From a checkpoint of a small self-supervised audio encoder (BEST-RQ): depths [4, 4, 4].
Rows from block 8, named by matrix and row number. Rows with one number belong to one channel. Each number is 200 + 30 x the weight over its row's rms, rounded and kept within 0 to 999. All counts start at 0. After the name is the row's rms in percent of the matrix's.
# convs1: first pointwise conv (model.blocks.8.convs.1.weight, 208x144x1), inputs 0-71
# convs3: second pointwise conv (model.blocks.8.convs.3.weight, 208x208x1, transposed), outputs 0-103
convs1.65,099,239,200,123,200,152,209,158,200,200,200,176,200,180,253,184,214,174,192,152,225,202,216,192,199,265,186,200,252,200,200,200,202,192,200,152,203,200,200,200,272,200,200,200,132,200,141,207,194,200,200,200,208,209,200,199,149,200,200,200,200,227,188,214,200,200,200,168,254,254,200,200,200
convs3.65,112,200,197,200,200,232,200,215,200,200,185,200,200,253,199,22,200,245,195,189,152,165,200,200,200,200,200,259,200,133,200,147,201,151,165,200,225,200,207,200,200,200,183,205,161,200,202,150,200,218,200,143,200,224,200,164,224,307,230,269,200,200,200,201,200,175,176,171,242,190,200,200,189,200,191,200,200,249,200,194,200,200,200,248,200,200,182,205,200,177,234,200,176,200,223,197,200,200,188,200,272,262,200,200,222
convs1.66,090,200,180,200,136,200,310,253,200,200,200,198,123,199,156,200,200,216,156,200,200,204,200,200,228,217,287,265,200,200,182,200,213,134,213,200,200,207,200,200,186,200,200,200,200,200,200,200,200,200,200,199,276,189,200,219,200,194,201,205,239,218,151,145,200,200,237,200,138,260,251,216,200
convs3.66,114,194,200,189,196,200,200,200,271,200,195,156,183,200,200,200,200,200,171,200,168,200,200,184,200,200,134,200,193,200,199,206,232,232,156,246,200,138,200,200,243,164,200,200,152,234,254,268,301,260,142,200,172,176,200,200,200,198,200,200,200,137,235,220,151,209,200,200,172,200,185,246,200,200,251,199,200,196,200,207,204,208,200,200,200,246,162,180,217,238,200,213,200,200,248,200,237,200,200,200,160,192,200,200,200
convs1.67,091,200,213,200,200,200,200,200,200,200,164,200,193,203,200,200,178,177,200,200,216,176,58,200,198,199,200,200,200,191,166,200,200,171,200,135,200,231,200,180,200,349,200,283,200,200,200,200,200,206,243,200,255,158,207,200,205,200,180,200,195,200,200,200,183,181,200,223,203,200,246,200,215
convs3.67,068,200,171,146,200,200,200,200,200,200,280,200,200,176,200,201,200,200,200,186,200,200,200,200,247,200,200,247,200,235,200,136,249,200,200,200,200,200,200,150,254,200,200,219,204,205,200,191,239,292,200,318,331,276,264,200,200,200,207,288,203,266,200,200,200,215,200,200,200,200,204,203,200,199,200,200,200,177,200,200,207,200,177,224,200,256,200,200,200,251,158,200,200,200,200,220,173,200,212,200,200,191,225,200,233
convs1.68,094,155,200,200,192,200,200,225,200,200,200,294,160,176,200,200,139,243,104,200,203,200,160,200,245,198,200,200,150,195,240,200,212,193,200,158,200,165,173,200,200,199,200,200,200,165,179,200,200,238,200,234,200,177,205,241,259,200,200,200,234,205,200,201,128,153,200,200,181,141,200,243,200
convs3.68,078,200,252,207,227,191,200,200,200,200,300,201,200,200,231,199,124,194,202,200,200,200,192,200,200,199,200,200,200,200,200,102,200,187,143,200,192,200,202,200,243,200,226,200,200,239,199,179,200,200,182,234,258,195,258,200,164,246,200,273,200,228,187,200,197,200,200,201,200,218,200,200,200,200,203,200,234,200,200,230,219,200,244,200,200,200,153,200,200,218,187,200,200,200,199,247,200,200,200,193,258,240,200,218,200
convs1.69,097,263,200,200,268,131,200,264,192,252,200,156,200,200,169,229,203,200,200,184,186,200,199,200,200,206,200,200,97,247,200,200,200,98,200,156,200,200,211,178,191,200,200,200,200,200,218,200,200,185,238,192,202,200,200,193,194,253,218,200,200,200,200,260,200,240,192,206,200,200,200,210,201
convs3.69,105,200,200,293,200,200,285,200,213,203,200,194,185,237,200,258,200,200,200,175,200,223,200,164,200,200,117,152,207,200,200,200,200,200,200,200,206,214,200,200,218,200,189,186,200,231,217,227,240,200,200,156,200,200,93,241,151,200,200,153,138,200,246,227,156,243,200,202,195,194,156,177,208,200,266,200,200,200,200,200,162,200,227,171,200,200,219,200,200,259,200,144,259,200,200,227,294,193,234,221,202,200,200,254,211
convs1.70,101,200,200,200,200,200,207,163,200,200,200,194,179,188,214,216,200,200,194,243,200,200,179,227,326,255,192,159,209,185,257,200,200,168,198,140,185,267,200,203,200,200,200,200,231,217,219,200,200,200,200,200,200,198,200,200,200,200,170,200,188,200,188,200,200,200,203,97,226,200,200,156,195
convs3.70,094,200,231,159,200,200,200,193,152,200,200,200,230,200,157,200,136,253,200,200,178,247,142,200,200,200,200,200,200,200,200,197,188,182,225,200,196,177,208,200,200,147,200,200,200,200,200,182,207,200,238,64,200,200,200,194,217,200,200,200,180,234,144,200,154,200,151,200,275,200,233,201,112,178,200,143,200,200,200,201,251,200,300,155,200,200,144,200,200,200,200,263,200,200,200,210,200,200,193,246,171,200,287,200,210
convs1.71,097,200,162,200,200,254,200,187,200,200,200,112,219,219,329,200,200,152,125,200,200,200,200,220,207,200,205,200,200,199,154,200,164,200,200,230,200,200,260,200,200,200,200,200,200,193,200,195,205,200,190,214,227,222,139,209,200,171,200,243,170,244,200,206,200,200,193,200,200,200,200,195,200
convs3.71,086,200,145,200,212,227,200,200,279,222,200,200,200,172,197,201,200,248,280,200,200,176,200,262,196,200,200,200,200,145,194,200,200,200,246,200,142,213,200,249,235,200,200,200,215,200,136,217,200,268,156,200,192,309,200,176,200,261,130,185,263,200,201,200,200,201,245,200,172,200,234,200,274,145,196,233,200,200,200,200,200,174,200,200,266,180,105,215,210,200,200,199,115,199,200,200,236,250,281,208,231,200,200,200,158
convs1.72,096,200,197,200,200,200,200,200,200,200,200,200,200,197,200,200,200,200,214,200,200,200,225,200,200,179,200,200,200,251,200,200,200,200,200,200,156,240,200,200,200,200,200,276,200,200,33,193,199,200,200,200,200,200,200,200,200,200,125,200,200,200,297,200,270,200,200,235,212,184,200,225,316
convs3.72,087,200,200,200,200,200,200,200,200,200,243,198,200,200,226,159,200,200,200,200,200,200,200,200,200,200,191,272,200,150,233,196,200,214,180,186,200,200,200,146,91,223,207,197,200,200,213,200,200,204,200,170,161,200,200,200,200,164,200,245,157,200,272,200,200,223,273,141,200,94,200,200,200,200,280,200,223,182,200,221,200,200,143,200,207,200,142,200,200,232,200,200,200,200,200,200,200,200,226,200,211,200,200,200,283
convs1.73,091,237,183,209,200,200,232,220,251,222,200,200,200,200,200,200,206,235,193,197,241,200,200,194,214,200,210,200,160,200,200,200,222,184,183,289,200,133,164,200,200,200,184,230,190,200,228,192,200,248,133,200,244,200,206,200,172,200,200,200,200,195,200,200,200,200,200,224,295,200,256,201,147
convs3.73,093,190,205,189,206,203,200,185,200,183,200,232,200,200,200,200,200,200,184,200,200,162,268,200,200,221,200,225,200,200,190,200,186,293,200,223,190,225,192,204,255,200,272,200,200,200,200,207,173,194,250,200,200,198,200,258,200,251,200,247,283,200,199,243,211,200,110,275,200,196,227,148,200,202,200,200,200,200,200,200,266,200,200,216,200,126,200,77,200,200,272,223,163,200,193,292,200,195,234,200,300,200,200,213,200
convs1.74,095,200,275,212,200,260,207,258,178,200,200,309,200,201,200,179,284,200,192,185,229,200,200,168,235,200,193,324,200,197,200,200,200,200,219,200,200,196,200,150,200,189,200,200,200,177,200,259,200,215,161,209,274,200,200,250,200,169,124,200,182,200,226,200,205,201,200,226,200,214,235,258,153
convs3.74,087,151,172,245,200,200,200,200,200,265,200,200,200,200,205,107,200,200,179,210,202,131,200,200,202,237,200,200,200,200,200,178,200,200,199,202,200,171,189,203,200,114,210,183,200,200,237,200,200,256,260,260,200,200,200,200,200,200,200,198,200,200,256,200,200,159,200,235,157,224,163,200,200,200,200,243,190,184,200,114,200,200,124,244,214,175,168,266,237,200,165,259,200,200,200,200,220,200,200,200,223,294,200,203,200
convs1.75,098,200,158,290,130,101,200,219,180,200,256,200,140,200,192,200,200,239,200,200,120,200,194,200,200,200,200,200,119,173,291,173,235,200,200,200,207,200,241,199,200,200,200,174,200,173,200,200,197,258,200,200,244,200,164,167,200,200,200,200,200,200,243,171,138,210,201,175,200,192,200,215,200
convs3.75,120,200,156,200,200,200,188,211,197,200,266,200,127,243,200,200,226,214,162,166,205,174,223,170,208,200,177,200,140,200,200,235,200,200,146,200,195,200,147,130,200,263,258,200,200,225,277,200,211,200,170,162,169,216,200,179,124,200,200,174,148,125,206,209,119,200,200,213,187,200,132,200,200,179,233,200,209,200,200,168,198,200,256,161,200,204,200,200,184,259,200,200,200,200,230,200,200,200,225,200,166,200,142,200,200
convs1.76,101,130,179,200,200,200,111,271,256,202,200,145,200,198,200,200,200,238,200,200,153,200,200,200,109,217,200,203,190,200,200,222,200,200,187,200,122,200,178,200,200,203,200,200,251,200,183,203,200,200,157,258,200,200,200,195,200,207,101,200,148,296,183,130,200,166,200,155,200,224,179,178,200
convs3.76,096,185,202,199,235,124,216,177,200,200,223,200,195,200,200,200,200,209,254,200,200,200,179,200,200,200,200,200,200,196,200,200,256,176,232,209,194,215,137,243,200,200,200,200,178,199,200,131,200,200,205,200,131,200,200,149,200,200,236,179,200,186,200,133,160,182,200,200,200,307,205,189,200,139,200,200,169,151,200,162,200,207,200,200,192,140,293,200,200,200,200,200,200,207,200,164,192,235,200,188,246,200,202,200,173
convs1.77,107,212,200,171,144,200,200,230,200,224,162,210,211,200,200,200,203,224,225,200,200,129,200,200,200,203,162,240,178,200,194,200,200,200,174,200,200,200,200,201,226,200,243,200,128,200,200,200,275,64,200,201,183,200,200,200,109,200,200,215,200,193,199,200,200,200,200,200,244,200,136,250,200
convs3.77,079,139,200,200,212,235,200,200,200,250,200,261,199,201,200,200,200,200,222,244,200,200,200,200,151,200,200,260,200,195,200,165,200,200,200,200,202,200,200,200,246,244,190,220,200,198,198,191,200,206,200,213,175,277,200,200,141,214,200,200,200,200,200,240,200,200,172,166,200,130,200,189,260,233,200,200,110,200,200,194,200,182,228,207,200,200,193,182,240,234,200,200,212,200,200,200,200,229,201,200,247,200,200,200,200
convs1.78,103,194,200,178,189,200,200,222,141,216,195,200,200,237,181,197,200,136,255,200,273,200,196,200,200,168,159,176,258,155,139,200,202,200,122,200,200,253,200,227,191,200,200,150,175,200,129,200,142,200,200,200,246,200,194,116,200,200,200,200,224,216,200,200,297,200,224,258,211,200,198,200,200
convs3.78,080,200,222,215,192,200,208,200,173,195,126,200,154,200,200,200,302,200,216,231,280,200,200,200,231,204,200,202,222,200,222,287,155,316,200,192,200,200,268,200,200,200,200,200,200,200,200,200,200,228,248,200,215,161,200,280,257,200,203,275,200,200,200,125,204,200,192,200,229,200,200,200,198,200,200,200,241,202,200,200,218,200,200,200,200,200,200,259,200,206,176,170,200,202,135,200,200,200,208,200,200,200,200,200,219
convs1.79,098,200,200,200,198,200,200,220,200,200,201,143,200,190,183,200,201,186,162,149,181,200,211,178,235,208,200,200,183,200,185,200,200,200,225,200,184,200,197,200,267,200,256,137,200,85,241,200,200,202,267,200,151,200,203,200,200,259,250,200,200,200,200,200,264,291,185,200,200,264,166,200,200
convs3.79,098,199,141,205,200,200,255,186,200,200,182,200,178,180,200,200,200,166,261,216,227,196,200,200,134,106,223,200,200,228,200,196,200,257,228,152,200,191,200,242,200,200,200,200,204,177,200,200,200,207,200,232,200,200,205,199,200,153,208,176,200,181,223,200,200,159,200,200,193,200,200,200,200,200,200,200,200,231,200,200,200,200,200,200,200,157,148,194,230,200,255,136,200,200,207,200,166,200,200,171,188,133,200,200,277
convs1.80,096,200,200,200,200,200,290,194,301,192,200,218,200,200,200,200,200,200,253,191,200,186,200,183,200,200,200,187,170,155,200,200,200,200,200,200,200,196,200,258,200,200,267,200,200,200,169,200,173,209,200,211,200,200,244,90,200,203,200,178,200,191,200,135,237,124,156,265,200,136,200,200,200
convs3.80,097,191,200,193,214,200,133,184,200,136,217,200,197,200,248,120,260,200,200,175,193,200,200,150,311,200,159,200,151,218,152,217,200,200,172,200,157,200,200,200,200,200,200,175,179,200,200,200,200,200,134,212,200,244,200,218,200,245,200,180,200,203,200,200,237,200,185,110,200,200,224,200,200,200,200,220,308,126,200,180,200,200,214,200,188,200,188,127,200,182,200,200,107,256,200,134,200,150,179,200,162,200,200,220,223
convs1.81,117,140,200,200,200,192,206,223,178,214,200,178,200,200,200,201,200,189,246,182,202,196,200,240,200,200,121,200,133,311,203,216,209,174,190,200,137,222,200,198,188,200,202,200,200,148,200,200,200,200,200,200,200,174,263,116,200,178,200,200,296,237,197,200,242,200,193,200,268,200,252,255,216
convs3.81,118,142,200,204,200,200,204,199,212,201,200,200,246,268,176,247,200,200,148,200,182,240,200,218,200,189,206,200,200,181,187,200,200,200,196,205,133,197,159,200,200,172,203,252,198,238,339,275,188,208,200,199,200,274,125,200,120,149,200,200,183,200,200,200,172,207,200,272,124,179,198,200,200,200,256,194,200,124,200,208,200,200,200,200,200,200,200,200,194,271,143,133,220,242,146,200,200,200,243,202,200,200,192,190,191
convs1.82,097,200,200,200,145,200,200,226,214,165,200,200,200,250,200,172,115,221,215,200,200,333,216,216,121,200,200,195,200,196,200,199,244,122,177,288,171,179,200,123,200,200,244,116,200,200,193,200,200,200,145,200,200,219,242,200,200,167,192,200,200,200,191,186,237,244,200,200,148,200,201,200,199
convs3.82,115,200,146,200,200,200,200,200,200,200,231,200,180,200,257,200,200,151,200,223,191,204,172,243,212,200,200,203,125,108,200,200,200,200,224,158,101,149,200,201,212,198,200,161,167,204,207,200,200,223,200,240,169,246,200,194,200,210,160,210,200,187,200,132,243,217,200,200,200,200,200,200,108,114,218,144,215,233,124,200,200,189,200,200,200,200,199,200,200,182,181,231,183,200,200,193,200,200,197,200,200,200,200,200,168
convs1.83,105,200,200,200,200,200,200,217,219,253,190,200,210,164,200,263,243,200,200,209,151,200,285,200,226,210,241,200,145,183,200,200,200,200,200,187,237,200,200,92,200,200,200,200,197,164,200,186,349,210,150,200,199,229,200,200,200,200,211,200,200,200,200,200,200,200,185,200,154,200,200,200,200
convs3.83,110,213,111,196,171,200,233,166,200,200,200,200,272,200,200,134,200,160,200,178,121,210,237,200,200,200,215,209,198,200,200,207,175,180,200,235,186,187,176,214,179,200,167,200,200,214,200,200,198,200,200,200,51,253,200,181,200,200,158,200,182,200,200,200,123,200,200,231,178,224,200,200,200,199,204,212,200,186,129,200,176,213,165,200,200,200,204,145,208,200,200,200,200,200,246,93,251,200,198,200,200,127,94,198,200
convs1.84,107,232,174,256,218,176,181,262,199,200,200,200,259,167,200,200,200,206,240,200,148,200,318,200,200,206,200,200,252,238,228,200,199,200,249,203,200,200,178,217,200,200,200,200,200,128,200,200,200,200,200,119,203,253,200,206,200,230,200,266,200,200,200,200,200,226,284,226,140,200,212,200,261
convs3.84,112,238,198,200,244,212,200,200,200,175,200,251,247,200,200,253,200,225,223,227,225,200,200,200,281,228,200,200,200,246,200,200,200,205,236,217,248,200,174,200,210,190,200,200,200,208,200,200,228,200,204,269,200,155,200,200,221,175,200,206,200,200,200,200,250,212,200,220,200,200,257,200,200,200,200,226,200,200,200,200,200,200,200,231,200,176,221,273,200,231,258,174,200,200,200,179,200,271,161,200,247,200,200,186,209
convs1.85,097,200,200,202,200,324,200,258,200,198,200,157,200,200,244,200,199,200,200,200,129,280,200,200,121,200,200,208,200,210,187,200,156,200,190,200,200,166,200,200,173,200,200,204,200,200,150,200,186,200,151,200,200,236,200,200,132,200,200,145,217,200,200,200,161,200,200,200,167,200,179,200,200
convs3.85,136,166,132,200,215,116,200,202,200,200,200,197,200,242,213,225,200,200,224,200,200,200,203,200,200,200,200,200,200,200,200,246,162,196,203,200,200,200,181,200,282,190,200,200,200,200,250,235,200,200,183,200,195,200,293,200,131,255,200,200,179,202,161,263,175,200,200,200,266,179,255,203,190,200,148,200,200,186,191,200,200,200,170,200,215,188,200,255,268,200,190,232,200,200,266,200,200,215,200,200,201,198,200,278,200
convs1.86,102,200,200,200,200,200,200,200,184,263,199,205,207,229,200,248,200,109,226,162,200,211,200,193,200,200,228,200,187,203,232,152,200,200,200,236,210,184,183,200,200,152,204,200,200,199,259,188,200,200,203,211,258,200,210,200,235,206,195,200,167,214,253,200,217,200,200,200,200,184,200,200,198
convs3.86,107,200,179,200,200,181,200,200,200,199,202,233,179,200,200,200,168,113,200,200,200,200,177,236,148,200,200,200,178,200,200,198,200,198,200,200,200,200,200,165,200,200,158,164,198,192,200,233,200,214,200,214,200,254,192,200,163,200,259,196,200,200,200,206,200,200,200,200,200,124,200,246,200,194,164,273,158,218,194,200,142,196,209,200,200,136,200,194,256,155,289,200,199,200,200,200,201,154,212,265,195,200,160,157,200
convs1.87,084,247,161,219,152,199,200,200,200,129,200,200,124,202,200,181,200,200,200,214,200,200,200,203,200,200,275,240,206,200,255,200,200,117,234,200,200,221,200,200,200,200,175,174,200,200,162,227,226,198,200,200,200,197,185,200,200,200,173,119,297,200,200,200,200,137,200,200,117,240,167,109,200
convs3.87,109,192,213,200,270,200,264,200,257,142,200,188,187,195,200,234,200,200,200,200,185,200,275,158,203,178,188,200,227,168,206,200,189,226,200,200,200,178,200,186,200,200,195,226,200,299,200,200,200,226,200,203,200,200,216,199,221,200,233,199,207,207,259,200,199,200,200,200,200,200,172,200,202,193,208,200,200,200,200,200,200,200,145,200,200,227,201,200,158,235,200,200,200,256,200,200,210,200,206,200,166,197,200,200,199
convs1.88,103,242,200,200,203,243,200,279,200,200,200,200,200,200,200,200,200,213,200,200,204,200,183,237,200,120,200,200,176,200,200,169,200,200,236,264,214,200,200,257,200,209,200,212,200,144,200,200,235,175,200,154,174,160,200,200,206,200,155,200,187,196,175,140,201,200,171,212,193,200,270,200,200
convs3.88,097,207,200,230,121,200,200,255,116,226,200,130,259,185,208,244,200,197,200,200,200,220,200,245,207,200,200,200,209,200,200,197,195,200,199,196,270,196,200,200,200,206,200,200,193,129,200,280,176,211,197,171,200,252,232,200,294,200,215,189,251,200,200,200,200,200,213,191,295,194,215,195,146,200,200,177,200,200,171,200,195,193,200,228,165,231,200,200,200,188,179,163,149,200,94,200,200,200,192,148,199,200,208,200,133
convs1.89,107,200,200,170,232,200,210,205,200,170,200,200,200,200,199,196,200,203,200,200,200,209,238,140,200,83,194,171,200,195,200,200,200,254,200,200,192,225,200,210,184,217,200,221,192,200,252,195,200,200,286,200,196,219,200,190,200,200,200,192,244,180,201,200,200,179,200,252,335,258,204,200,191
convs3.89,089,123,200,200,200,200,222,200,183,200,200,260,181,200,206,200,200,273,201,210,244,227,200,251,207,200,200,200,200,203,149,230,200,293,200,208,200,224,200,200,200,131,235,198,200,192,236,200,200,200,200,211,200,207,242,241,202,200,200,245,200,118,200,190,182,200,200,200,270,150,63,220,200,200,200,270,200,313,208,200,200,200,200,200,200,230,170,288,200,200,200,200,200,155,200,200,200,256,186,215,254,200,200,200,200
convs1.90,110,252,200,215,180,200,261,186,175,208,200,200,259,190,200,200,200,200,203,210,91,246,200,200,282,201,200,200,215,200,200,200,200,216,254,200,177,200,208,201,200,169,200,200,253,200,299,143,213,200,205,200,200,178,200,200,302,190,199,192,184,200,200,200,228,218,200,200,155,200,200,209,200
convs3.90,099,200,200,200,206,200,200,200,107,200,210,248,270,200,198,201,214,201,200,200,181,200,200,200,200,145,209,200,200,200,200,200,194,200,207,195,200,233,200,223,159,200,200,192,200,95,193,200,200,261,188,200,200,252,200,200,200,270,200,200,200,170,200,238,173,200,211,163,193,200,200,169,200,201,204,200,200,200,200,200,200,200,205,206,200,191,178,235,188,200,200,200,180,200,200,200,200,162,200,200,200,200,132,200,116
convs1.91,099,200,189,200,210,192,206,197,217,200,200,200,247,200,165,200,200,194,200,254,200,200,200,210,200,200,200,200,200,200,200,202,209,292,248,332,200,200,200,200,216,200,274,200,181,213,232,200,200,166,200,200,172,200,200,200,200,200,200,207,221,200,195,200,200,224,184,221,264,200,186,200,259
convs3.91,097,170,152,200,220,200,107,200,200,155,200,200,207,200,200,247,235,200,200,197,200,200,275,200,200,200,200,200,200,243,246,200,189,94,215,264,176,200,200,187,183,261,197,200,200,187,200,200,204,236,200,200,220,200,200,201,200,186,174,200,199,200,235,169,229,222,209,207,200,173,165,200,201,189,200,200,158,200,197,197,201,200,200,200,200,205,225,195,203,179,240,200,168,200,170,200,258,202,148,200,199,200,200,200,200
convs1.92,110,200,188,249,248,198,194,206,200,231,210,200,200,224,188,200,256,200,200,200,192,182,200,200,178,200,200,200,200,284,245,202,200,200,200,242,266,146,171,185,203,200,200,209,200,211,200,120,187,200,221,196,164,170,200,200,200,286,200,200,285,200,200,200,200,200,213,235,245,198,200,146,189
convs3.92,098,164,210,200,124,200,151,200,200,200,249,200,200,165,200,182,200,200,159,175,186,178,198,200,200,200,119,226,173,222,200,200,200,200,122,124,247,200,200,200,200,200,200,200,200,213,204,202,251,200,183,200,134,202,200,129,87,220,137,200,184,200,238,207,203,203,299,200,200,204,200,200,200,200,200,200,200,230,231,200,201,234,239,187,200,170,200,200,200,226,200,200,207,200,204,159,200,200,200,200,197,200,261,200,203
convs1.93,102,214,200,200,174,188,163,200,231,200,138,200,200,200,200,192,213,200,200,262,135,200,200,202,203,200,309,215,200,200,200,221,200,284,190,200,200,200,206,164,200,200,200,200,200,200,221,200,173,200,200,200,200,212,200,200,200,199,200,184,64,205,200,200,181,200,145,200,224,200,259,200,198
convs3.93,119,200,206,227,311,201,200,200,200,224,200,203,205,262,170,183,259,200,200,200,200,200,203,153,200,187,200,289,217,200,196,172,200,200,200,200,200,196,267,219,225,200,206,200,200,200,205,200,200,193,200,172,200,200,275,200,172,200,200,112,200,268,228,200,200,234,200,199,200,200,188,200,209,174,200,200,209,200,200,200,205,269,281,210,203,119,200,195,200,200,234,207,200,200,200,165,200,200,202,200,200,194,210,210,200
convs1.94,093,154,200,228,200,200,200,200,200,200,200,145,210,200,223,245,142,200,200,200,200,200,239,226,200,200,194,200,306,200,200,200,147,200,200,200,200,199,235,200,223,200,161,200,248,172,200,200,325,200,261,243,172,200,154,233,234,200,200,200,294,156,201,200,167,200,183,221,156,200,156,204,200
convs3.94,109,200,207,200,148,214,200,200,253,200,200,201,200,200,200,200,200,177,200,208,216,203,203,165,200,273,200,98,200,200,200,200,200,127,208,76,200,200,200,200,200,123,170,221,144,200,200,200,200,186,200,200,237,200,200,148,200,200,200,256,200,200,200,191,171,200,187,164,200,158,161,200,200,226,200,144,164,200,224,201,199,200,200,176,201,200,162,200,200,200,200,200,200,200,200,200,225,200,232,216,93,231,206,200,200
convs1.95,102,170,200,200,162,178,200,200,194,49,200,257,164,200,200,200,200,142,200,200,260,325,200,276,232,200,200,200,225,210,200,200,200,206,200,197,200,163,200,139,169,169,220,200,188,200,200,269,221,160,200,200,200,200,200,201,143,200,194,243,200,200,202,235,200,200,200,126,230,200,147,200,200
convs3.95,096,200,200,200,200,149,218,138,197,193,200,300,219,200,181,212,200,273,200,239,200,200,205,225,200,145,200,200,234,200,200,200,200,200,227,200,207,221,207,197,200,200,200,200,200,180,200,200,200,200,200,318,210,200,200,200,200,216,183,177,200,177,200,200,172,200,200,126,200,200,200,213,200,247,200,201,261,200,200,270,200,221,150,211,200,200,271,200,193,200,201,200,200,200,200,169,200,200,248,200,120,200,204,251,200
convs1.96,110,200,200,257,177,200,200,175,200,200,201,214,200,222,197,200,190,200,226,200,200,281,275,200,200,244,155,200,180,192,77,194,173,200,200,200,200,200,201,200,185,200,231,203,200,164,256,134,160,200,200,200,257,230,200,200,200,200,200,219,251,200,200,238,201,200,231,200,200,200,166,200,200
convs3.96,086,200,205,264,200,200,215,200,201,200,200,200,189,200,273,200,200,200,176,122,238,200,200,201,182,223,200,200,192,200,225,200,200,213,200,166,200,200,207,200,143,200,201,200,245,200,167,225,200,200,220,200,194,199,200,230,155,189,179,172,206,163,115,108,199,200,199,205,200,200,200,195,200,200,200,200,207,229,200,137,180,200,173,138,200,200,237,205,200,200,200,200,200,253,200,209,200,200,200,200,200,148,200,200,200
convs1.97,094,187,200,193,200,200,258,261,200,177,200,178,221,200,200,200,158,200,204,182,200,214,200,103,200,245,219,200,169,200,200,200,197,213,239,155,200,200,200,227,196,266,200,226,169,200,195,238,200,197,200,200,200,200,192,183,200,200,128,105,268,196,200,200,237,200,264,200,187,200,200,200,200
convs3.97,098,200,193,245,87,265,174,256,200,166,259,200,200,188,252,161,200,200,136,200,200,200,200,224,200,200,200,192,200,200,209,200,199,201,200,200,175,200,249,200,211,200,200,193,261,200,131,200,184,215,198,138,200,158,124,200,200,200,212,200,200,214,254,218,199,200,200,200,200,145,200,281,200,212,138,200,201,198,180,189,200,200,200,203,229,206,203,200,270,203,199,75,200,200,243,200,200,200,200,215,167,200,215,200,208
convs1.98,095,139,200,270,200,169,200,161,200,200,274,200,200,200,230,200,233,181,266,149,164,241,157,184,164,212,204,200,200,238,200,200,200,200,200,200,200,145,200,200,200,217,200,200,228,200,232,200,200,200,200,275,200,230,205,253,146,200,200,200,200,186,189,230,200,200,290,249,147,229,218,165,200
convs3.98,110,225,134,203,284,167,172,200,200,178,200,209,200,200,132,200,193,200,200,145,200,200,171,200,143,216,245,200,216,200,217,208,200,200,200,200,222,200,203,208,131,200,200,56,200,200,200,200,181,200,200,200,200,197,200,200,184,169,253,200,200,186,200,200,200,200,200,200,145,200,200,204,168,199,170,243,200,161,200,200,200,200,166,200,200,200,200,200,136,210,218,200,216,185,200,200,210,200,229,200,236,224,200,200,210
convs1.99,098,127,200,200,200,200,204,200,239,230,200,200,213,180,200,180,200,200,200,200,220,143,200,146,200,200,200,200,194,200,200,200,226,200,119,200,279,186,200,200,200,200,195,162,200,200,169,200,210,87,210,204,166,207,159,200,263,200,100,200,200,140,205,191,200,222,200,233,249,200,286,200,200
convs3.99,109,200,200,197,200,200,268,200,200,151,200,205,140,198,143,200,205,200,154,200,196,200,200,200,200,197,187,185,229,137,200,224,200,240,180,155,200,200,215,200,255,138,200,144,200,165,218,239,200,200,262,137,200,200,197,173,286,163,193,200,200,200,200,200,200,200,200,247,200,200,200,188,200,216,193,195,200,115,120,166,154,200,200,200,228,184,178,193,269,200,200,200,200,203,200,200,192,200,68,200,200,184,209,200,200
convs1.100,109,200,200,138,219,129,200,200,240,200,170,293,200,203,77,201,200,200,200,200,147,228,200,196,167,200,200,200,200,200,111,200,160,171,200,168,200,160,200,200,200,185,208,181,200,155,200,210,190,155,196,200,213,200,153,186,200,200,200,228,200,200,200,195,200,200,200,189,269,200,200,160,200
convs3.100,101,200,185,200,225,200,200,175,200,200,200,105,218,200,222,200,242,190,200,203,271,200,192,174,200,257,217,198,127,200,200,200,220,200,219,197,200,180,247,200,215,175,235,216,200,133,198,200,213,200,188,200,200,222,200,200,208,200,246,200,158,200,117,200,242,200,207,200,260,200,211,200,156,198,200,200,200,200,200,231,232,200,200,130,200,140,200,162,276,200,200,200,214,200,134,221,200,199,200,151,200,141,200,198,200
convs1.101,084,200,200,200,154,200,298,200,200,200,200,147,145,200,205,200,164,200,167,200,200,200,204,192,217,194,200,200,179,258,233,200,200,200,254,158,200,200,78,247,200,213,203,157,200,200,200,266,200,146,200,209,181,205,169,200,121,200,132,177,200,200,189,200,200,75,200,132,221,199,238,200,180
convs3.101,087,188,200,200,222,174,254,180,174,198,200,200,222,171,200,192,200,255,277,200,200,200,200,185,156,251,246,193,200,205,200,200,200,184,121,200,200,200,200,200,116,200,170,200,200,200,148,200,200,200,200,185,262,214,207,162,225,200,200,200,181,250,132,156,183,199,103,200,200,236,200,151,111,200,227,200,200,200,200,194,186,200,200,165,198,159,166,257,187,147,170,169,202,200,165,200,200,200,200,248,200,139,193,109,194
convs1.102,094,200,181,169,252,200,153,210,242,138,185,177,200,153,172,200,156,200,200,151,200,200,200,200,200,164,195,200,148,200,200,201,276,202,200,252,170,200,200,200,213,200,200,200,231,219,163,196,200,200,200,200,174,200,208,200,207,139,200,200,200,176,237,200,217,211,228,239,200,200,200,220,200
convs3.102,091,218,221,200,155,189,200,248,200,183,135,230,127,200,246,200,200,198,173,200,200,215,200,232,200,214,200,200,200,121,259,223,200,239,200,205,162,200,199,200,200,247,201,200,198,200,200,250,200,261,200,103,217,200,186,259,200,200,238,198,158,200,217,200,254,200,168,200,200,200,208,236,200,200,200,236,200,203,200,200,215,118,188,200,193,202,242,200,148,220,212,200,170,90,200,253,212,206,157,279,224,200,200,200,170
convs1.103,102,200,200,163,200,181,310,198,161,223,200,274,197,116,200,200,200,224,200,200,189,183,163,158,183,200,200,244,200,155,200,185,190,186,151,203,232,139,156,200,200,246,200,200,127,194,156,231,203,249,204,200,200,200,200,182,200,200,200,200,200,286,200,200,200,153,184,200,183,200,91,200,196
convs3.103,083,200,200,148,200,200,200,76,200,200,200,200,200,217,189,200,200,200,200,149,200,159,200,200,190,200,200,112,200,200,173,200,200,189,200,200,200,200,160,200,240,200,175,200,201,200,172,185,200,199,200,200,103,200,158,150,287,200,200,235,200,166,200,200,229,200,156,184,242,200,200,200,200,200,200,200,148,200,200,200,136,200,199,232,159,200,200,200,200,134,200,200,142,200,200,121,214,172,193,200,200,174,200,200,200